Weights of a small CTC audio transcriber.
Model: 1.64M parameters, norm batchnorm, activation relu, depths [12].
Training: nadamw at rate 0.0021, 17200 steps, batches of 64.
Data: trained on read English sentences (LibriTTS-R), 15625 training examples, 70.5 epochs.
Rows from block 3 of a small CTC audio transcriber, named by matrix and row number. Each number is 500 + 50 x the weight over its row's rms, rounded and kept within 0 to 999. All counts start at 0. Numbers have three digits each.
After each channel's rows are labels from the 100 clips, of 14976, where the channel reaches its highest value: "loudest band" is the band of the loudest frequency at the time of the peak. Only what is clearly more common there than usual is listed. The data: read English sentences (LibriTTS-R). In brackets: how many of the 100, against the usual share in percent.
# conv: pointwise conv (model.blocks.3.conv.weight, 256x256x1), inputs 128-191

conv.85:500500500500412583375577592500420500500500588603410500500439580500500500500500500500500356500628437500500604500500500500500500500408500500418429416500500500446500421418500500578500500500500433
loudest band: 1000 to 2000 Hz (29 vs 2.2)

conv.11:500500500500500500500500500500500567500500424500579426500500500500500389568500500500500500500626580421500581500500500417500608600401585368500500500500500402574594593500500585500500500500500385
loudest band: 4000 to 8000 Hz (37 vs 5.6)

conv.153:500500500500556550405548607424500500612500500500500500569500500500500500435414500500500566500500500599500500577409658500500500361500500500500555649616500500361612500500500500500500500384500397
loudest band: 250 to 500 Hz (42 vs 13.5)

conv.181:500500500500500500395610500500500500500374500500396329500584500500500574500500500572500500581500500500500500500500500362500500578410500500417641500322500500427500500500500500550371600424378500
loudest band: 500 to 1000 Hz (39 vs 6.5)

conv.174:582500500386500500500500500500500442500500500449436374416500500500594500500500595604500500565500500500560424500500500449587500500500500376500500500500500577500500443500500500567500386566500500
loudest band: 4000 to 8000 Hz (61 vs 5.6)

conv.240:500567500500500500500500500560500500395394500500500500500500585500500500500500500409500500500500429500500500449500500500500500547500355500500580500500500500585500448500500500396500500500500500
loudest band: 500 to 1000 Hz (43 vs 6.5); 250 to 500 Hz (33 vs 13.5)

conv.243:634500440500500500618500430500500500500500500500500500500500422500443500500500500500500500500570556593500500500401500500397423500500500342409500500576575380500592500563500500500500408500500421
loudest band: 500 to 1000 Hz (30 vs 6.5)

conv.22:500500500500500500500500500500535500500500500500500614402500500414500381500500500409500500500376500500500371422428500500500500567500500500625500500436500500500500453500500500500500500500500500
loudest band: 4000 to 8000 Hz (67 vs 5.6)

conv.137:500434500562500500500500500500500500500500500500500459628500541567500500500577556500388558500596565500427500412500500500389500643581577500607438632500500500500421581500500500421500530558500500
loudest band: 250 to 500 Hz (31 vs 13.5)

conv.25:500500500370500500601500500500500500500500500500648500562500500500593500500500500430500571399500500500500500566500599500430500500380500500500500500500500500500500395592500500500500500500500500
loudest band: 250 to 500 Hz (46 vs 13.5)

conv.77:500500500409500500500325500500500500500500500500500500427435500500500500500453500500500500609500500593500406500402398562500500500556445500500405500364500500373500617555500500626500424500500500
loudest band: 2000 to 4000 Hz (46 vs 2.5); 4000 to 8000 Hz (37 vs 5.6)

conv.16:500554500308419500500500432500500500500500500500572500500500578560338500500571500577500500500500442392465585500451453500500500500500402500386500500500500500500500572430500436500500418500500583
loudest band: 4000 to 8000 Hz (39 vs 5.6)

conv.23:500500500500500500500500500404500500500500575500542500500500500615500500667500500500500391500500500500500500500500500384500500500500500500500648500500382500441500500632500433500500500500500500
loudest band: 250 to 500 Hz (36 vs 13.5)

conv.15:500404500346500500607425500430425500500500500432500500500500500500500500500417500443500500387500500500500416403500500500500500567500500500556433500500438500500500365500500433500595500426500542
loudest band: 250 to 500 Hz (64 vs 13.5)

conv.154:500500500421531500500500500500500557571581619500500500614591500500500422500658500500564500500500500410500500500548581500500500500500500446339500500500500500500500500500500500500500500465500500
loudest band: 500 to 1000 Hz (41 vs 6.5); 250 to 500 Hz (39 vs 13.5)

conv.149:500585500500500401500377500500623500500500500573410500500500571500500500500500500500500500500500500587500500500457500500431500500616500572416500632570421500500500437500500500500500564500500500
loudest band: 250 to 500 Hz (53 vs 13.5)

conv.177:500500500555579425428500568500500500585599339500500393500416500386455552500500500500586500556449567570571601500500500500500500557500500500500500500500500558500374500423500500500500500433500500
loudest band: 1000 to 2000 Hz (43 vs 2.2); 500 to 1000 Hz (31 vs 6.5)

conv.57:500500500387500500425500500500579500500500500588500500500500442500500500500563575383500500500500500500674500449384373500447500453500383500416434500500500500401576591446500500500500435384500500
loudest band: 500 to 1000 Hz (43 vs 6.5)

conv.187:588500500500500384500587500584500636379500500439500459500500433581500500500500500500500464623666500500387500500500378366500500395500500587500500500327500589500500500500500500500590500408500432
loudest band: 1000 to 2000 Hz (25 vs 2.2)

conv.140:500500500500500500605623386500500500500500500429454500587591500546500583500586500500500500462578424500500426500500500434500500500425418410500410569500500500500413562500500500398587500367500500
loudest band: 500 to 1000 Hz (39 vs 6.5)

conv.59:500500500425500500500500500447500559568500500583500500500500500500500500564500500500409500500624500407500500500433500500500500500500384500500500595500500500299500401500500413500500500285500500
loudest band: 500 to 1000 Hz (38 vs 6.5)

conv.195:500500500500500500500418500500500500568500500500500500500500500500500500500600500500500500500564403500545500500500432396500500500435500569500500621500500500500384500355500593500500500500558500
loudest band: 500 to 1000 Hz (57 vs 6.5)

conv.196:500569500427500442500500500500408500500500383500500573500500500500500404500443500500500500500500500500500429575500500500500500500500500453500500578500500500500500500500500500500500379500500500
loudest band: 4000 to 8000 Hz (67 vs 5.6)

conv.207:500500500500382565500500500409500500453407440435500500546597455500500500500500568298500500422500500417408500500500500500500500383500500500406413443611500500560500602500500422500500597500439500
loudest band: 250 to 500 Hz (64 vs 13.5)

conv.163:557500500405500500500500500527577500500390625500500500417343500500500432500551500500500552500459577500500500548443500500500500500500360500500500500500500500500591500566500500500500386500500500
loudest band: 250 to 500 Hz (50 vs 13.5)

conv.173:500609500413500500500500500500500561585500500381455500500500500500500500500587581500629500500437500429500669500500500363344429500549603500551500500424500500500500500500500500500415500500500500
loudest band: 250 to 500 Hz (53 vs 13.5)

conv.102:500500500500382500565555500500500500500409500500500500500500500500500500500587414500500500500576500500500500500423404500500500500500500354358500500500500500449445385500394500403579588500406500
loudest band: 500 to 1000 Hz (48 vs 6.5)

conv.9:500500500500408500500500584388500500394500500500500500438431500500500500500500500500500500500500579500500500368500500372500500555500500441500500370500500423500500434500500258500552500500500592
loudest band: 250 to 500 Hz (36 vs 13.5)

conv.29:563425500500552500500500500500500500369500423500500500500500648500500500355500500500500500417500549500500601500597500500500500500555500500500500584500500433500500382500500354567500500286500500
loudest band: 250 to 500 Hz (43 vs 13.5)

conv.127:394500500605500500500500500500387500409500500500500500500500500500500563500500500500500411500500500500500500427401500500500500500427500500500500500500500500500651500586500500500500500500500500
loudest band: 250 to 500 Hz (42 vs 13.5)

conv.201:592500500446441500500342500440500569500500435500500369677500435500500500567500571500500500561639500500401500500500500293500500500446500500500500500500500500500500500369431447500500500500500557
loudest band: 250 to 500 Hz (41 vs 13.5)

conv.42:500500500500500500500500387500500627500500500500500414500421500402500500500544500500365500500500563500500500564554500500500500500500500369427437500500500500500500500500387500500500449560562500
loudest band: 500 to 1000 Hz (38 vs 6.5)

conv.91:500500500500500500393500406422500565500500500457443500390423500500500500500500557408500500500500500500500575581500500568500429500500500598578500500500500413500595500500500595500267500500500436
loudest band: 2000 to 4000 Hz (74 vs 2.5)

conv.35:500500500500595565500500500500449500387454500500417500561500401596500500500606500558500500500534441419500500500500403500500436500500430407596442417443599500568500500500500584500423500500298616
loudest band: 500 to 1000 Hz (28 vs 6.5)

conv.36:500500572358573500557500500500500500426500411382500500500500500500390500402384500500586500500500500447382500586500500500500457500500655449393500500500500500500500500563376500500500557394500500
loudest band: 1000 to 2000 Hz (38 vs 2.2)

conv.253:500440500570500442500500500500500500550500500500500584434580500500500500500500500420500500500610500500500500500500500404458500571500500500500500500500500500577409589500500500500500500500500500
loudest band: 250 to 500 Hz (53 vs 13.5)

conv.114:500587500500500500500579500500500500500500622500553415556565500500500500500500500303606609387500566500500500500410500422575500500500500500500500544500500500500450500500420500430418500500392435
loudest band: 250 to 500 Hz (33 vs 13.5)

conv.71:500500440435565555500500500500360500500400500500500500500500500500437500551500500584405446429500500500500500579565617500500500500383574500500402500617429500609500394500500500500500500500500500
loudest band: 250 to 500 Hz (38 vs 13.5)

conv.17:500629500500500500500500500540500500379337500500596500500500389500439433500500500500500500607500500500544500500399402500500500402627500419500563500500575426500500500592500500416571556500500500
loudest band: 250 to 500 Hz (36 vs 13.5)

conv.37:500596500500500342500448568500500436500500500500500500500500500572500500436679500500581350587568500565605500500500500563500500500431569500500500500500500500500500377500500500424500585500416500
loudest band: 500 to 1000 Hz (74 vs 6.5)

conv.245:574558420500500500500500353440605500500500574500500584500500412500615500435500544397500500403500416586500500500500390500599500500438443418500400500500500500408500500500438452500440392401500500
loudest band: 2000 to 4000 Hz (45 vs 2.5)

conv.103:500500500500500500500500500500500500500500500580500450414500500500350500421500500500574573500500500386500500500437500560408500500500383574500500500500500500590500500500500500500500389500500627
loudest band: 250 to 500 Hz (59 vs 13.5)

conv.180:500500658500500355500500500500500500500500500500500500626500567500500500500500500572500500500500500500426566500500399595500397500500500500500500500500500500500598500500618500500500500566500500
loudest band: 4000 to 8000 Hz (29 vs 5.6)

conv.38:500389563457419500500500500500421428451500500500500500576448500500500500500500375578500500500500500415500500500500500500500500369500572500500402500566500553564434529435424622500620500563500500
loudest band: 4000 to 8000 Hz (74 vs 5.6)

conv.46:405500611500383500500650500500429500500500500598500500500550500432553500500613500500500500405500500500500500500500500500500500500500500500500337500618571500500500500500269500500500500500500500
loudest band: 500 to 1000 Hz (38 vs 6.5); 1000 to 2000 Hz (27 vs 2.2)

conv.202:450500500500500554500500500500500500574500573500500500627500500500500500500500398420500571500500500500500500500395397374420592500500500602500500396500500500500500500500405500500500500500500581
loudest band: 250 to 500 Hz (56 vs 13.5)

conv.160:555500500411416500500440500500387500590500553500500500500500500500500588440500500500500500500588500500374500500500500410557586500500420500542500500584500500500374500500500500404500500500500450
loudest band: 250 to 500 Hz (58 vs 13.5)

conv.142:500500421500423500500500420555500405500500500500500500500430500500376500500500500500500500500377500500500500414378564393601500500500500500500500500500500576551500500500500500500365500441500500
loudest band: 250 to 500 Hz (54 vs 13.5)

conv.26:500500500500500500500448596500391374500586500500439500401500500500419378500500500500500500500500500586500460500500500500500500500591500500500500599500500500500500500500500500500442500500374500
loudest band: 2000 to 4000 Hz (44 vs 2.5)

conv.208:500500500500500500431580500500500500311500500500429500500500500500500500500594500500500411500532500446500500500500500445500500500500431500500592500586500500559500578500500500500500500500589500
loudest band: 250 to 500 Hz (43 vs 13.5)

conv.78:500555500500500411443500500558623500500500500500500500500500500598500500405500500500500500392500604500544500500500500380500619500500500500566500500445500500370500500500598500500337500500500372
loudest band: 500 to 1000 Hz (61 vs 6.5)

conv.194:500500500500500447585395500500547500500500500500500579431500500500500500500560598500500500500570500544500500500500500543584500608500395585500500500500500589359571394500557500500500500606500500
loudest band: 250 to 500 Hz (46 vs 13.5)

conv.6:500500561577500500500388433385500428500500500450500540500500500500452500500500553500500500500548500500500437500500500500500419500443534500381500350500439500500500500500423500500551570500500500
loudest band: 1000 to 2000 Hz (60 vs 2.2)

conv.156:500384500500500671596500500500431500500500500500500500500500500500500500500410594590573500500500434500588500500588500500583434345573500500500500500500500500396500500500628500500500500555533500
loudest band: 250 to 500 Hz (41 vs 13.5)

conv.186:500453500500500500500500500574500589371419500500356500543500500500362500579500500500500365404580500500414500500500500500500500500500500500500446500500456500500500406500392500500500500414500500
loudest band: 500 to 1000 Hz (27 vs 6.5)

conv.123:605500500500626500597500500500424500500419500500500500500585453567500500500500395500565500413449500563377500500500500543500500500601500500500500565439500500500500407500500500500500500461500500
loudest band: 250 to 500 Hz (50 vs 13.5)

conv.56:500564500500500436500500395500500568303395500500575500500500500500500500500459500500500500500424425461500500385551500422406500500500500550500500500411500627500500500416500500500500572333500408
loudest band: 250 to 500 Hz (31 vs 13.5)

conv.7:500500500446500436500500629592500500500569555500500500500500591367500500500500360500500323448552500500500500500500618500500500500500500549500500344500500500416500500348500347500500500500500500
loudest band: 250 to 500 Hz (37 vs 13.5)

conv.224:500500500500500369500500500500500500500500500500500559500429500500500500579405577697416447500500500500500429574500500500500500500500584500552500607500571427500500605393500500500500500500500500
loudest band: 1000 to 2000 Hz (26 vs 2.2)

conv.94:500500500500373548500425391500500500437446500428544500410500431500500575500500500599500500500500500500500597500500500500500500500500570500550446500500500430500500573500500500500500500500500500
loudest band: 2000 to 4000 Hz (29 vs 2.5)

conv.184:500500500500376418500591500600500575500390500500500500391500380500500500500500500500500500500447620365633500422500500500426500393376500500500500500500500500500500500500500640500500500500500500
loudest band: 500 to 1000 Hz (37 vs 6.5)

conv.233:411500500500500442500500500500395500500500500500383406500500626583500362500500500562500500500500427401500569500500390500553500500500440500555500500500500500500500369500578500564365500500500500
loudest band: 500 to 1000 Hz (33 vs 6.5)

conv.175:592500500500438500596571500600500500500500500500607500500419382569408500500500500500565500500632399500500500500444500500500500500500577404576500408567500500500380500587500416500439500552614500
loudest band: 250 to 500 Hz (56 vs 13.5)

conv.48:581500324500423500500545407500550500500500500500500500500500500624500563500500591628402500500609389500500500500500500500588500500500500500500500500500576500500500464602500578500500565500500500
loudest band: 4000 to 8000 Hz (54 vs 5.6)

conv.109:603500500500570500500350500613500500500500500500579500500500589577500545500500500500541429500500399500500500500442500427500500500500500500500500500500500500500500500539500406500382590500500500
loudest band: 250 to 500 Hz (48 vs 13.5); 500 to 1000 Hz (35 vs 6.5)

conv.147:500500442500500379551500500500500562500500421500500500621500500403500404561620565500500500579500414500500626500500500604500421500500500500500500500640500500587566596500500500500436500582534500
loudest band: 1000 to 2000 Hz (57 vs 2.2); 2000 to 4000 Hz (31 vs 2.5)

conv.228:500500500500403500552500427500500569500575500500500608500592500500500606451500500500446500500500418406608500557500500500400500568437435500500500500500500405500500586500500559500500433500445500
loudest band: 250 to 500 Hz (41 vs 13.5)

conv.55:500500500500353589500500586500500500440630500500500500500500500407500500500500500500500500394500500500577500620500500375500434500500500500500500500500500500569500500500500500586500500621500500
loudest band: 250 to 500 Hz (46 vs 13.5)

conv.62:500500500500500500570500590500500326569371500500427500500500500500500500500500500500500500500500500431500419500500318500583500431500626500500500557500545500369500500500500500500500500500500378
loudest band: 4000 to 8000 Hz (56 vs 5.6)

conv.218:588442500418412444500500500500500500500500500500500500500408580500500392500344500382500500500398500500500372551500500500500594594500500500598418500500610500500378500500500500500500573500388500
loudest band: 250 to 500 Hz (50 vs 13.5)

conv.74:500420500383500401500627500500423500500500500442500500500500500442500418500367500500500500500411596398500500556393500500375500500500500577500500590364500500500500500400500397436500500500500433
loudest band: 2000 to 4000 Hz (35 vs 2.5); 4000 to 8000 Hz (26 vs 5.6)

conv.159:420500439441551500500500500500500578500500500615500370500500500367429569428500427411500437500500500368500500500500500500500390500500610500377500500500560689432337500500500500500500500500605500
loudest band: 500 to 1000 Hz (47 vs 6.5)

conv.146:500500500380423500500500571352500586500387500500500500500500500500605394500500500408500500500500500500500500548592500500500572293589500500500569443500500500500586365386500500500589569500500500
loudest band: 250 to 500 Hz (62 vs 13.5)

conv.213:500500500593500500500500500561500419500500500597588500398500500389500500500500500356500622500444608500500500500548575500500500500500500500500500394500575500415500500500500420500576446500500500
loudest band: 4000 to 8000 Hz (33 vs 5.6)

conv.165:500500395573500435500425500500500574500500500500616403500500500500500500389500500317429500500500500500574500500442500500449459500500500500435500500500500500500602534435500389500564500500500414
loudest band: 250 to 500 Hz (38 vs 13.5)

conv.141:500500500500500500500500389500500500500500500411312615500500621591443420500500500500500500500500500605500500500359500500500500500500424500500500500541500500500500500500500500445500500500577500
loudest band: 250 to 500 Hz (46 vs 13.5)

conv.209:500500572462420500546500500574432500500500500500500500500500500500609500500451422500500500500500500592500546500359500500500500500500500432500500500500500500500500500500500565500500439500407425
loudest band: 4000 to 8000 Hz (53 vs 5.6)

conv.210:500500500433500500500500500500431500500500500354500500500500500456500500500500500399500500421500500500500500561500500500500500589434500500500500500500500500576455500449500443407500500500500500
loudest band: 2000 to 4000 Hz (40 vs 2.5)

conv.70:500392500500610571500500500500500500500500500500379569627500426500500405395607500500381500500500466544500434500438500500500500500411500500500580500446500408500500500569500451500500500321500500
loudest band: 500 to 1000 Hz (54 vs 6.5)

conv.148:575500568592563500500500500500500500500389500500568500500500500500586583402589500500500428500564500500500500453500407500500596543563553500500590500500661500391500434500500500418500500394392500
loudest band: 500 to 1000 Hz (63 vs 6.5)

conv.124:500500570500421500449500500500500500358500500500500500500582500500500500598583500430500500417500500500500500500500555500500500428500500500500500500500570554500500500395384500500500591500500500
loudest band: 500 to 1000 Hz (45 vs 6.5)

conv.61:469500569574500500500402500500442423500500500500647500414500423386377500630431556442500500582500429500500500500446500500500500500500500500500570500500500446500500500500500500500500555424500600
loudest band: 4000 to 8000 Hz (44 vs 5.6)

conv.40:452500500500500401500500559500500500500500500500427615500429500500500500570599500500500500500500627500500500500500500500500500500500500500429500451500441500500366500356563409500500553500500500
loudest band: 500 to 1000 Hz (38 vs 6.5)

conv.138:500383500578500500500500555500500500500500500387351424500500500573500596587413500540500556500500500500500500500500500412442500500500500500624500500458566500500500500445381500500500573500500500
loudest band: 250 to 500 Hz (43 vs 13.5)

conv.251:560500434500500560500554500381500500587500500500500500500548500500568500500500500500560575500500421433500500500500500500500500500404500331500500500500569500500500500500500500500597500574577500
loudest band: 250 to 500 Hz (51 vs 13.5)

conv.244:500633500500559500537500500500410500500500590421328500500500500500500500500500500542652500598500500500500500500426500428321500500500568555590500500599500500500438500500500575500500420500500500
loudest band: 250 to 500 Hz (43 vs 13.5)

conv.152:500500500500500601500476539500420500567500500500500704500369500556500500500500500500633571592500441500500500500500500500500394250500500436500500500500500500500500406500553500500500615500500500
loudest band: 250 to 500 Hz (66 vs 13.5)

conv.108:415500500449426500500500433500618500500500500500544500449500500452500500360435500500500500500500500500500500420500437500500500500500419442618500500585500370388500597500447416433500500544500500
loudest band: 250 to 500 Hz (41 vs 13.5)

conv.65:583500500429575597500500564500453500500500500345500500500435500500500366500500554500562500500500453500500433500500441500500500500422589552538426576500500562500500500432500500500500500500500500
loudest band: 250 to 500 Hz (73 vs 13.5)

conv.10:500500417500500500500602410563431500576500500500500292500500500343500500438500578500431500595500566500500613500500500391500500500455460500500500500500436500595396404500500589500500500409500500
loudest band: 250 to 500 Hz (31 vs 13.5)

conv.1:500500500561500500500500500500566500500500500500500440500586500553500500374500500399500617500500500434432500500500500574500500500566500500359500500500500500500417500500593500500500392500368361
loudest band: 500 to 1000 Hz (29 vs 6.5)

conv.117:582500436500500500500500500431500500500500500500500500338500500500598500500500500559500500594500398340500500500500500500500500500500500393353500500500500500566500500500500500500500352500500410
loudest band: 500 to 1000 Hz (44 vs 6.5)

conv.96:500500365500446410500500500500500500500500500500500426500554434541500555565500525500500500500500500416500420451439500500422500500500611500419645500500588574500500330395500415500500572500500416
loudest band: 500 to 1000 Hz (44 vs 6.5)

conv.75:569500419500500443500500500500584584500500500586500500500500500500500500500547500404500500500409410500500500500500574586500438500435500500500500379416500406427560500500500500433500500575578580
loudest band: 500 to 1000 Hz (28 vs 6.5)

conv.18:500500596500500500610500500577463451445418500429500500500616500430402500500500500500500447500500500500500500500578500500642422500354500500500575566593500500500500436500359578430500500500500500
loudest band: 500 to 1000 Hz (25 vs 6.5)