config = dict(
    train_examples=15625,
    n_mels=40,
    input='log_mel',
    tokenizer='char',
    norm='batchnorm',
    depths=[12],
    widths=[256],
    beta2=0.95,
    lr_schedule='poly',
    final_lr_fraction=0.1,
    weight_decay=0.09,
)
Rows from block 4 of a small CTC audio transcriber, named by matrix and row number. Each number is 50 + 10 x the weight over its row's rms, rounded and kept within 0 to 99. All counts start at 0.
After each channel's rows are labels from the 100 clips, of 14976, where the channel reaches its highest value: "strongest on" is what is common among them. Only what is clearly more common there than usual is listed. The data: read English sentences (LibriTTS-R). In brackets: how many of the 100.
# conv: width-3 conv, dilation 3 (model.blocks.4.conv.weight, 256x256x3, each kernel summed), inputs 64-127

conv.244:50 58 42 37 57 50 29 57 38 41 50 42 67 58 52 50 43 41 33 50 35 41 50 67 50 50 50 63 62 50 40 54 50 38 50 39 73 50 50 50 30 50 60 63 62 68 50 37 50 44 66 59 50 50 50 34 45 56 73 50 43 57 52 50
strongest on: the word "and" (60)

conv.131:50 51 65 64 50 50 39 50 23 50 59 56 50 41 50 41 50 50 61 50 36 69 36 50 50 57 39 56 32 50 45 42 50 65 46 54 62 50 50 45 55 50 50 66 50 50 46 50 50 66 50 50 38 50 66 50 55 50 55 43 68 41 50 36
strongest on: the word "was" (38)

conv.122:29 50 59 60 50 47 50 58 40 58 50 68 55 18 41 50 56 39 56 50 66 50 49 60 19 60 48 41 44 55 45 61 40 50 41 42 73 50 60 59 69 58 68 39 50 41 35 69 38 39 42 37 70 50 42 32 72 50 35 57 44 43 53 50
strongest on: the word "he" (36)

conv.34:41 54 53 43 35 50 32 50 50 49 41 50 73 59 56 44 50 64 50 42 50 50 50 50 38 41 45 50 60 59 40 51 50 61 41 57 57 50 59 62 56 50 41 50 66 36 78 50 50 56 50 46 59 32 44 50 50 45 46 62 50 57 50 46
strongest on: voice: female (82)

conv.117:41 39 54 50 50 56 47 43 60 52 42 44 50 44 21 50 32 62 45 39 50 36 50 50 41 50 52 41 59 42 50 50 30 50 50 50 44 50 32 50 39 46 38 50 50 50 14 46 31 73 14 50 50 45 50 50 44 48 40 50 50 76 38 64
strongest on: the word "and" (72)

conv.56:51 58 50 64 50 50 50 50 56 39 51 45 63 41 66 34 33 50 43 26 40 57 50 36 50 50 50 50 25 50 55 47 57 50 75 44 58 53 57 41 42 27 50 50 50 63 50 50 50 50 34 35 50 50 27 50 62 57 67 41 57 38 55 28
strongest on: the word "and" (63)

conv.105:59 37 35 38 56 49 50 38 59 35 50 49 63 38 50 50 50 61 40 61 62 40 48 45 50 58 50 50 46 50 55 32 56 50 38 50 67 50 59 27 38 55 33 50 50 50 50 59 50 32 47 67 50 44 50 50 50 80 66 50 44 59 66 50
strongest on: the word "i" (52)

conv.57:50 50 49 31 68 56 50 19 64 40 50 50 50 50 54 39 57 58 50 50 43 50 50 61 61 50 40 65 50 50 77 50 61 59 41 50 61 50 60 41 50 57 50 50 52 43 47 40 50 40 50 34 50 50 41 33 50 42 46 39 59 50 50 50
strongest on: the word "one" (31)

conv.103:50 36 50 38 40 59 30 72 41 60 38 50 50 50 50 57 42 50 58 36 37 50 50 56 39 38 41 42 62 50 38 26 55 50 44 50 50 59 50 69 62 50 63 62 48 51 55 50 50 31 50 32 50 30 47 50 59 50 59 50 44 31 37 50
strongest on: the word "his" (68); the word "he" (42)

conv.226:31 62 41 50 34 58 51 59 42 50 50 46 49 53 50 54 43 50 50 53 43 40 50 55 50 61 50 58 23 50 49 44 50 62 41 50 50 43 45 62 72 44 59 56 50 38 56 72 57 57 50 39 44 30 50 40 50 58 50 69 51 44 68 42
strongest on: voice: female (85)

conv.20:50 50 60 22 50 60 50 35 56 50 44 37 62 59 38 73 50 50 43 50 57 47 70 50 43 47 50 50 50 39 42 50 56 43 50 50 58 38 50 25 63 60 50 60 62 42 53 50 50 50 50 80 25 58 35 50 50 55 47 27 57 53 46 46
strongest on: the word "but" (27)

conv.81:60 50 37 50 43 50 50 50 63 25 50 57 50 55 43 50 39 61 41 50 34 50 58 50 50 64 38 31 50 50 26 50 50 39 63 54 46 55 50 56 36 50 33 57 41 61 56 50 50 50 43 50 52 48 62 39 46 50 42 60 39 40 45 52
strongest on: voice: male (74)

conv.130:57 50 57 50 31 50 31 41 50 50 31 50 50 59 39 50 74 50 50 60 44 59 40 50 60 42 62 57 50 57 50 50 61 50 50 31 41 50 53 50 50 50 50 50 37 50 50 64 32 42 50 35 45 32 48 50 50 50 50 67 50 36 63 59
strongest on: the word "mr" (29)

conv.128:54 46 50 39 50 24 27 34 50 50 50 41 38 45 55 56 50 50 50 50 41 61 50 50 63 43 54 50 61 57 65 50 61 41 50 49 33 35 53 31 50 59 57 65 60 50 49 63 49 50 44 50 50 47 50 63 41 50 59 50 50 50 32 50
strongest on: voice: female (83)

conv.68:50 59 55 59 50 58 32 41 50 39 74 50 42 61 39 69 59 50 50 45 43 50 43 50 50 50 50 60 40 50 50 50 44 50 36 50 50 37 50 56 56 50 56 33 33 55 50 50 50 50 50 54 61 60 42 50 59 73 39 50 50 44 36 50
strongest on: the word "you" (40)

conv.75:56 42 36 40 62 43 48 42 40 66 50 41 37 59 41 59 50 44 60 65 50 57 43 63 31 43 47 35 61 55 50 58 35 50 55 50 61 48 50 54 50 54 50 42 77 50 61 52 50 50 57 50 59 29 39 56 50 50 50 50 54 35 50 58
strongest on: the word "was" (37); the word "with" (28)

conv.82:31 50 50 35 43 40 50 50 50 50 50 50 50 43 48 64 28 50 61 27 63 53 49 67 50 44 50 37 62 47 50 50 50 68 86 40 57 36 68 44 50 50 54 50 67 50 32 50 31 59 42 24 28 57 50 46 61 50 50 41 50 50 50 50
strongest on: the word "the" (76)

conv.237:50 32 42 65 50 34 53 35 50 50 64 65 50 45 57 61 50 14 33 50 58 50 57 50 50 59 50 50 32 39 50 39 60 50 46 50 50 70 50 50 54 62 38 50 57 60 37 46 50 50 43 41 50 50 50 33 71 43 50 55 50 48 50 50
strongest on: the word "you" (37)

conv.123:55 43 50 50 33 60 57 63 50 42 29 60 51 50 50 62 23 72 50 42 56 50 40 63 50 43 45 66 53 39 73 37 57 47 56 57 50 53 49 62 40 58 37 69 50 47 50 50 35 50 60 37 32 39 50 35 50 55 50 57 60 59 50 50
strongest on: the word "his" (30)

conv.249:40 43 62 72 65 30 56 50 50 50 65 65 68 55 43 50 42 36 58 63 50 50 50 50 62 63 44 40 50 50 46 41 53 39 60 52 50 59 61 39 38 50 50 50 55 43 50 25 57 50 55 24 51 73 54 18 62 61 50 50 41 50 47 50
strongest on: voice: female (88)

conv.30:63 50 50 60 65 63 50 42 50 64 39 50 56 58 70 50 64 50 32 50 44 50 50 72 48 63 50 50 32 35 56 42 50 37 50 38 39 29 40 50 50 46 54 57 56 59 50 64 50 50 61 40 50 50 50 58 65 61 32 44 50 50 51 34
strongest on: the word "for" (37)

conv.168:40 33 64 61 59 40 50 42 50 57 65 50 63 50 48 40 50 50 46 55 66 50 50 50 53 50 50 29 22 28 42 50 48 44 57 44 39 37 59 39 29 39 48 50 50 41 38 46 54 42 40 32 42 50 43 50 63 50 58 38 40 50 42 42
strongest on: the word "and" (61)

conv.62:56 78 44 50 55 39 45 50 68 50 50 58 42 30 66 41 31 43 50 27 50 49 50 50 49 43 32 50 50 61 41 55 41 18 50 50 70 60 37 29 37 50 35 75 50 50 50 64 59 50 50 60 50 71 50 60 50 40 50 75 50 50 50 34
strongest on: voice: male (74)

conv.211:50 42 58 50 50 50 31 44 65 44 50 59 50 50 42 41 50 17 48 56 62 57 60 58 50 44 43 35 44 46 68 50 50 38 42 42 50 50 39 32 58 56 64 43 50 84 74 50 56 36 38 41 88 62 50 41 57 50 43 64 52 40 42 50
strongest on: the word "of" (73)

conv.33:39 59 47 62 70 50 59 51 61 56 50 33 38 38 50 50 29 50 48 50 63 50 50 50 50 50 50 50 76 62 48 50 67 50 67 50 50 53 62 75 33 39 68 61 50 59 19 42 28 31 41 43 51 55 50 42 50 59 47 50 46 50 50 60
strongest on: the word "you" (35)

conv.64:60 50 42 43 62 56 35 71 50 55 50 67 54 50 50 58 50 54 50 61 55 50 50 43 65 50 50 42 50 59 45 50 62 50 50 33 50 50 50 34 59 50 56 50 50 50 46 50 64 58 50 53 67 50 44 63 50 46 50 50 67 60 61 59
strongest on: the word "be" (35)

conv.194:50 44 61 34 40 39 50 50 42 65 41 31 60 40 38 44 50 50 56 39 51 42 50 47 50 50 57 44 50 50 39 51 27 53 50 42 50 41 37 45 50 47 50 30 50 43 50 41 50 50 50 50 50 50 50 33 41 50 50 47 43 59 42 45
strongest on: voice: female (82)

conv.195:50 36 56 50 47 40 50 50 50 28 37 41 55 37 50 41 50 44 40 50 59 15 50 50 58 50 46 39 50 50 41 51 59 39 39 50 56 50 28 56 50 50 50 56 46 56 41 50 55 52 43 58 36 50 54 50 46 50 84 34 39 50 50 45
strongest on: the word "on" (26)

conv.165:72 50 48 50 60 54 62 50 37 50 38 50 30 29 48 56 80 66 50 55 62 50 50 48 44 49 58 51 43 60 31 60 58 38 50 64 43 50 48 37 85 50 54 50 50 50 50 63 50 50 50 42 56 61 62 40 50 50 42 36 53 50 64 50
strongest on: the word "one" (26)

conv.205:35 50 77 50 58 39 28 42 42 50 59 60 46 43 64 40 38 50 40 48 72 45 47 52 27 59 50 64 50 57 50 60 40 45 39 50 54 28 42 40 50 44 50 40 58 50 63 41 50 60 61 42 44 56 62 41 50 49 57 50 54 50 50 50
strongest on: the word "the" (86)

conv.78:57 50 50 50 59 50 54 36 50 50 50 57 70 45 50 44 60 54 61 50 43 39 54 50 46 46 51 55 50 50 48 40 56 62 55 50 58 50 53 50 60 37 57 64 39 50 50 54 30 50 43 61 50 62 58 42 63 40 51 17 25 39 58 50
strongest on: the word "his" (26)

conv.111:50 53 63 41 29 59 58 50 41 50 47 50 50 59 50 63 43 50 51 44 50 45 50 50 50 50 45 44 58 50 69 57 52 45 43 33 55 42 44 45 50 57 64 49 42 40 40 44 62 47 61 61 50 50 41 50 50 58 33 50 54 45 46 56
strongest on: the word "not" (26)

conv.77:56 37 50 50 50 42 60 53 53 72 50 63 52 63 40 39 42 46 61 50 37 62 63 76 39 50 21 36 36 09 44 45 50 56 50 66 50 56 56 41 40 50 39 55 48 50 50 42 40 56 44 35 50 36 53 63 50 59 42 63 50 50 60 43
strongest on: the word "with" (29)

conv.207:33 63 50 50 37 62 50 50 50 50 50 54 64 54 50 63 50 43 50 50 19 58 39 50 50 64 50 58 39 50 60 36 50 13 50 61 57 39 50 48 50 53 54 43 43 55 56 50 50 65 47 42 50 50 50 60 50 50 53 65 50 41 49 60
strongest on: the word "the" (75)

conv.31:50 62 64 50 50 41 61 43 50 56 50 50 50 45 50 50 51 50 72 33 47 50 50 34 75 36 43 50 42 55 50 50 50 50 62 50 42 57 52 50 55 28 48 57 42 60 27 57 50 46 27 51 39 50 59 50 50 65 56 50 39 59 50 62
strongest on: the word "you" (33)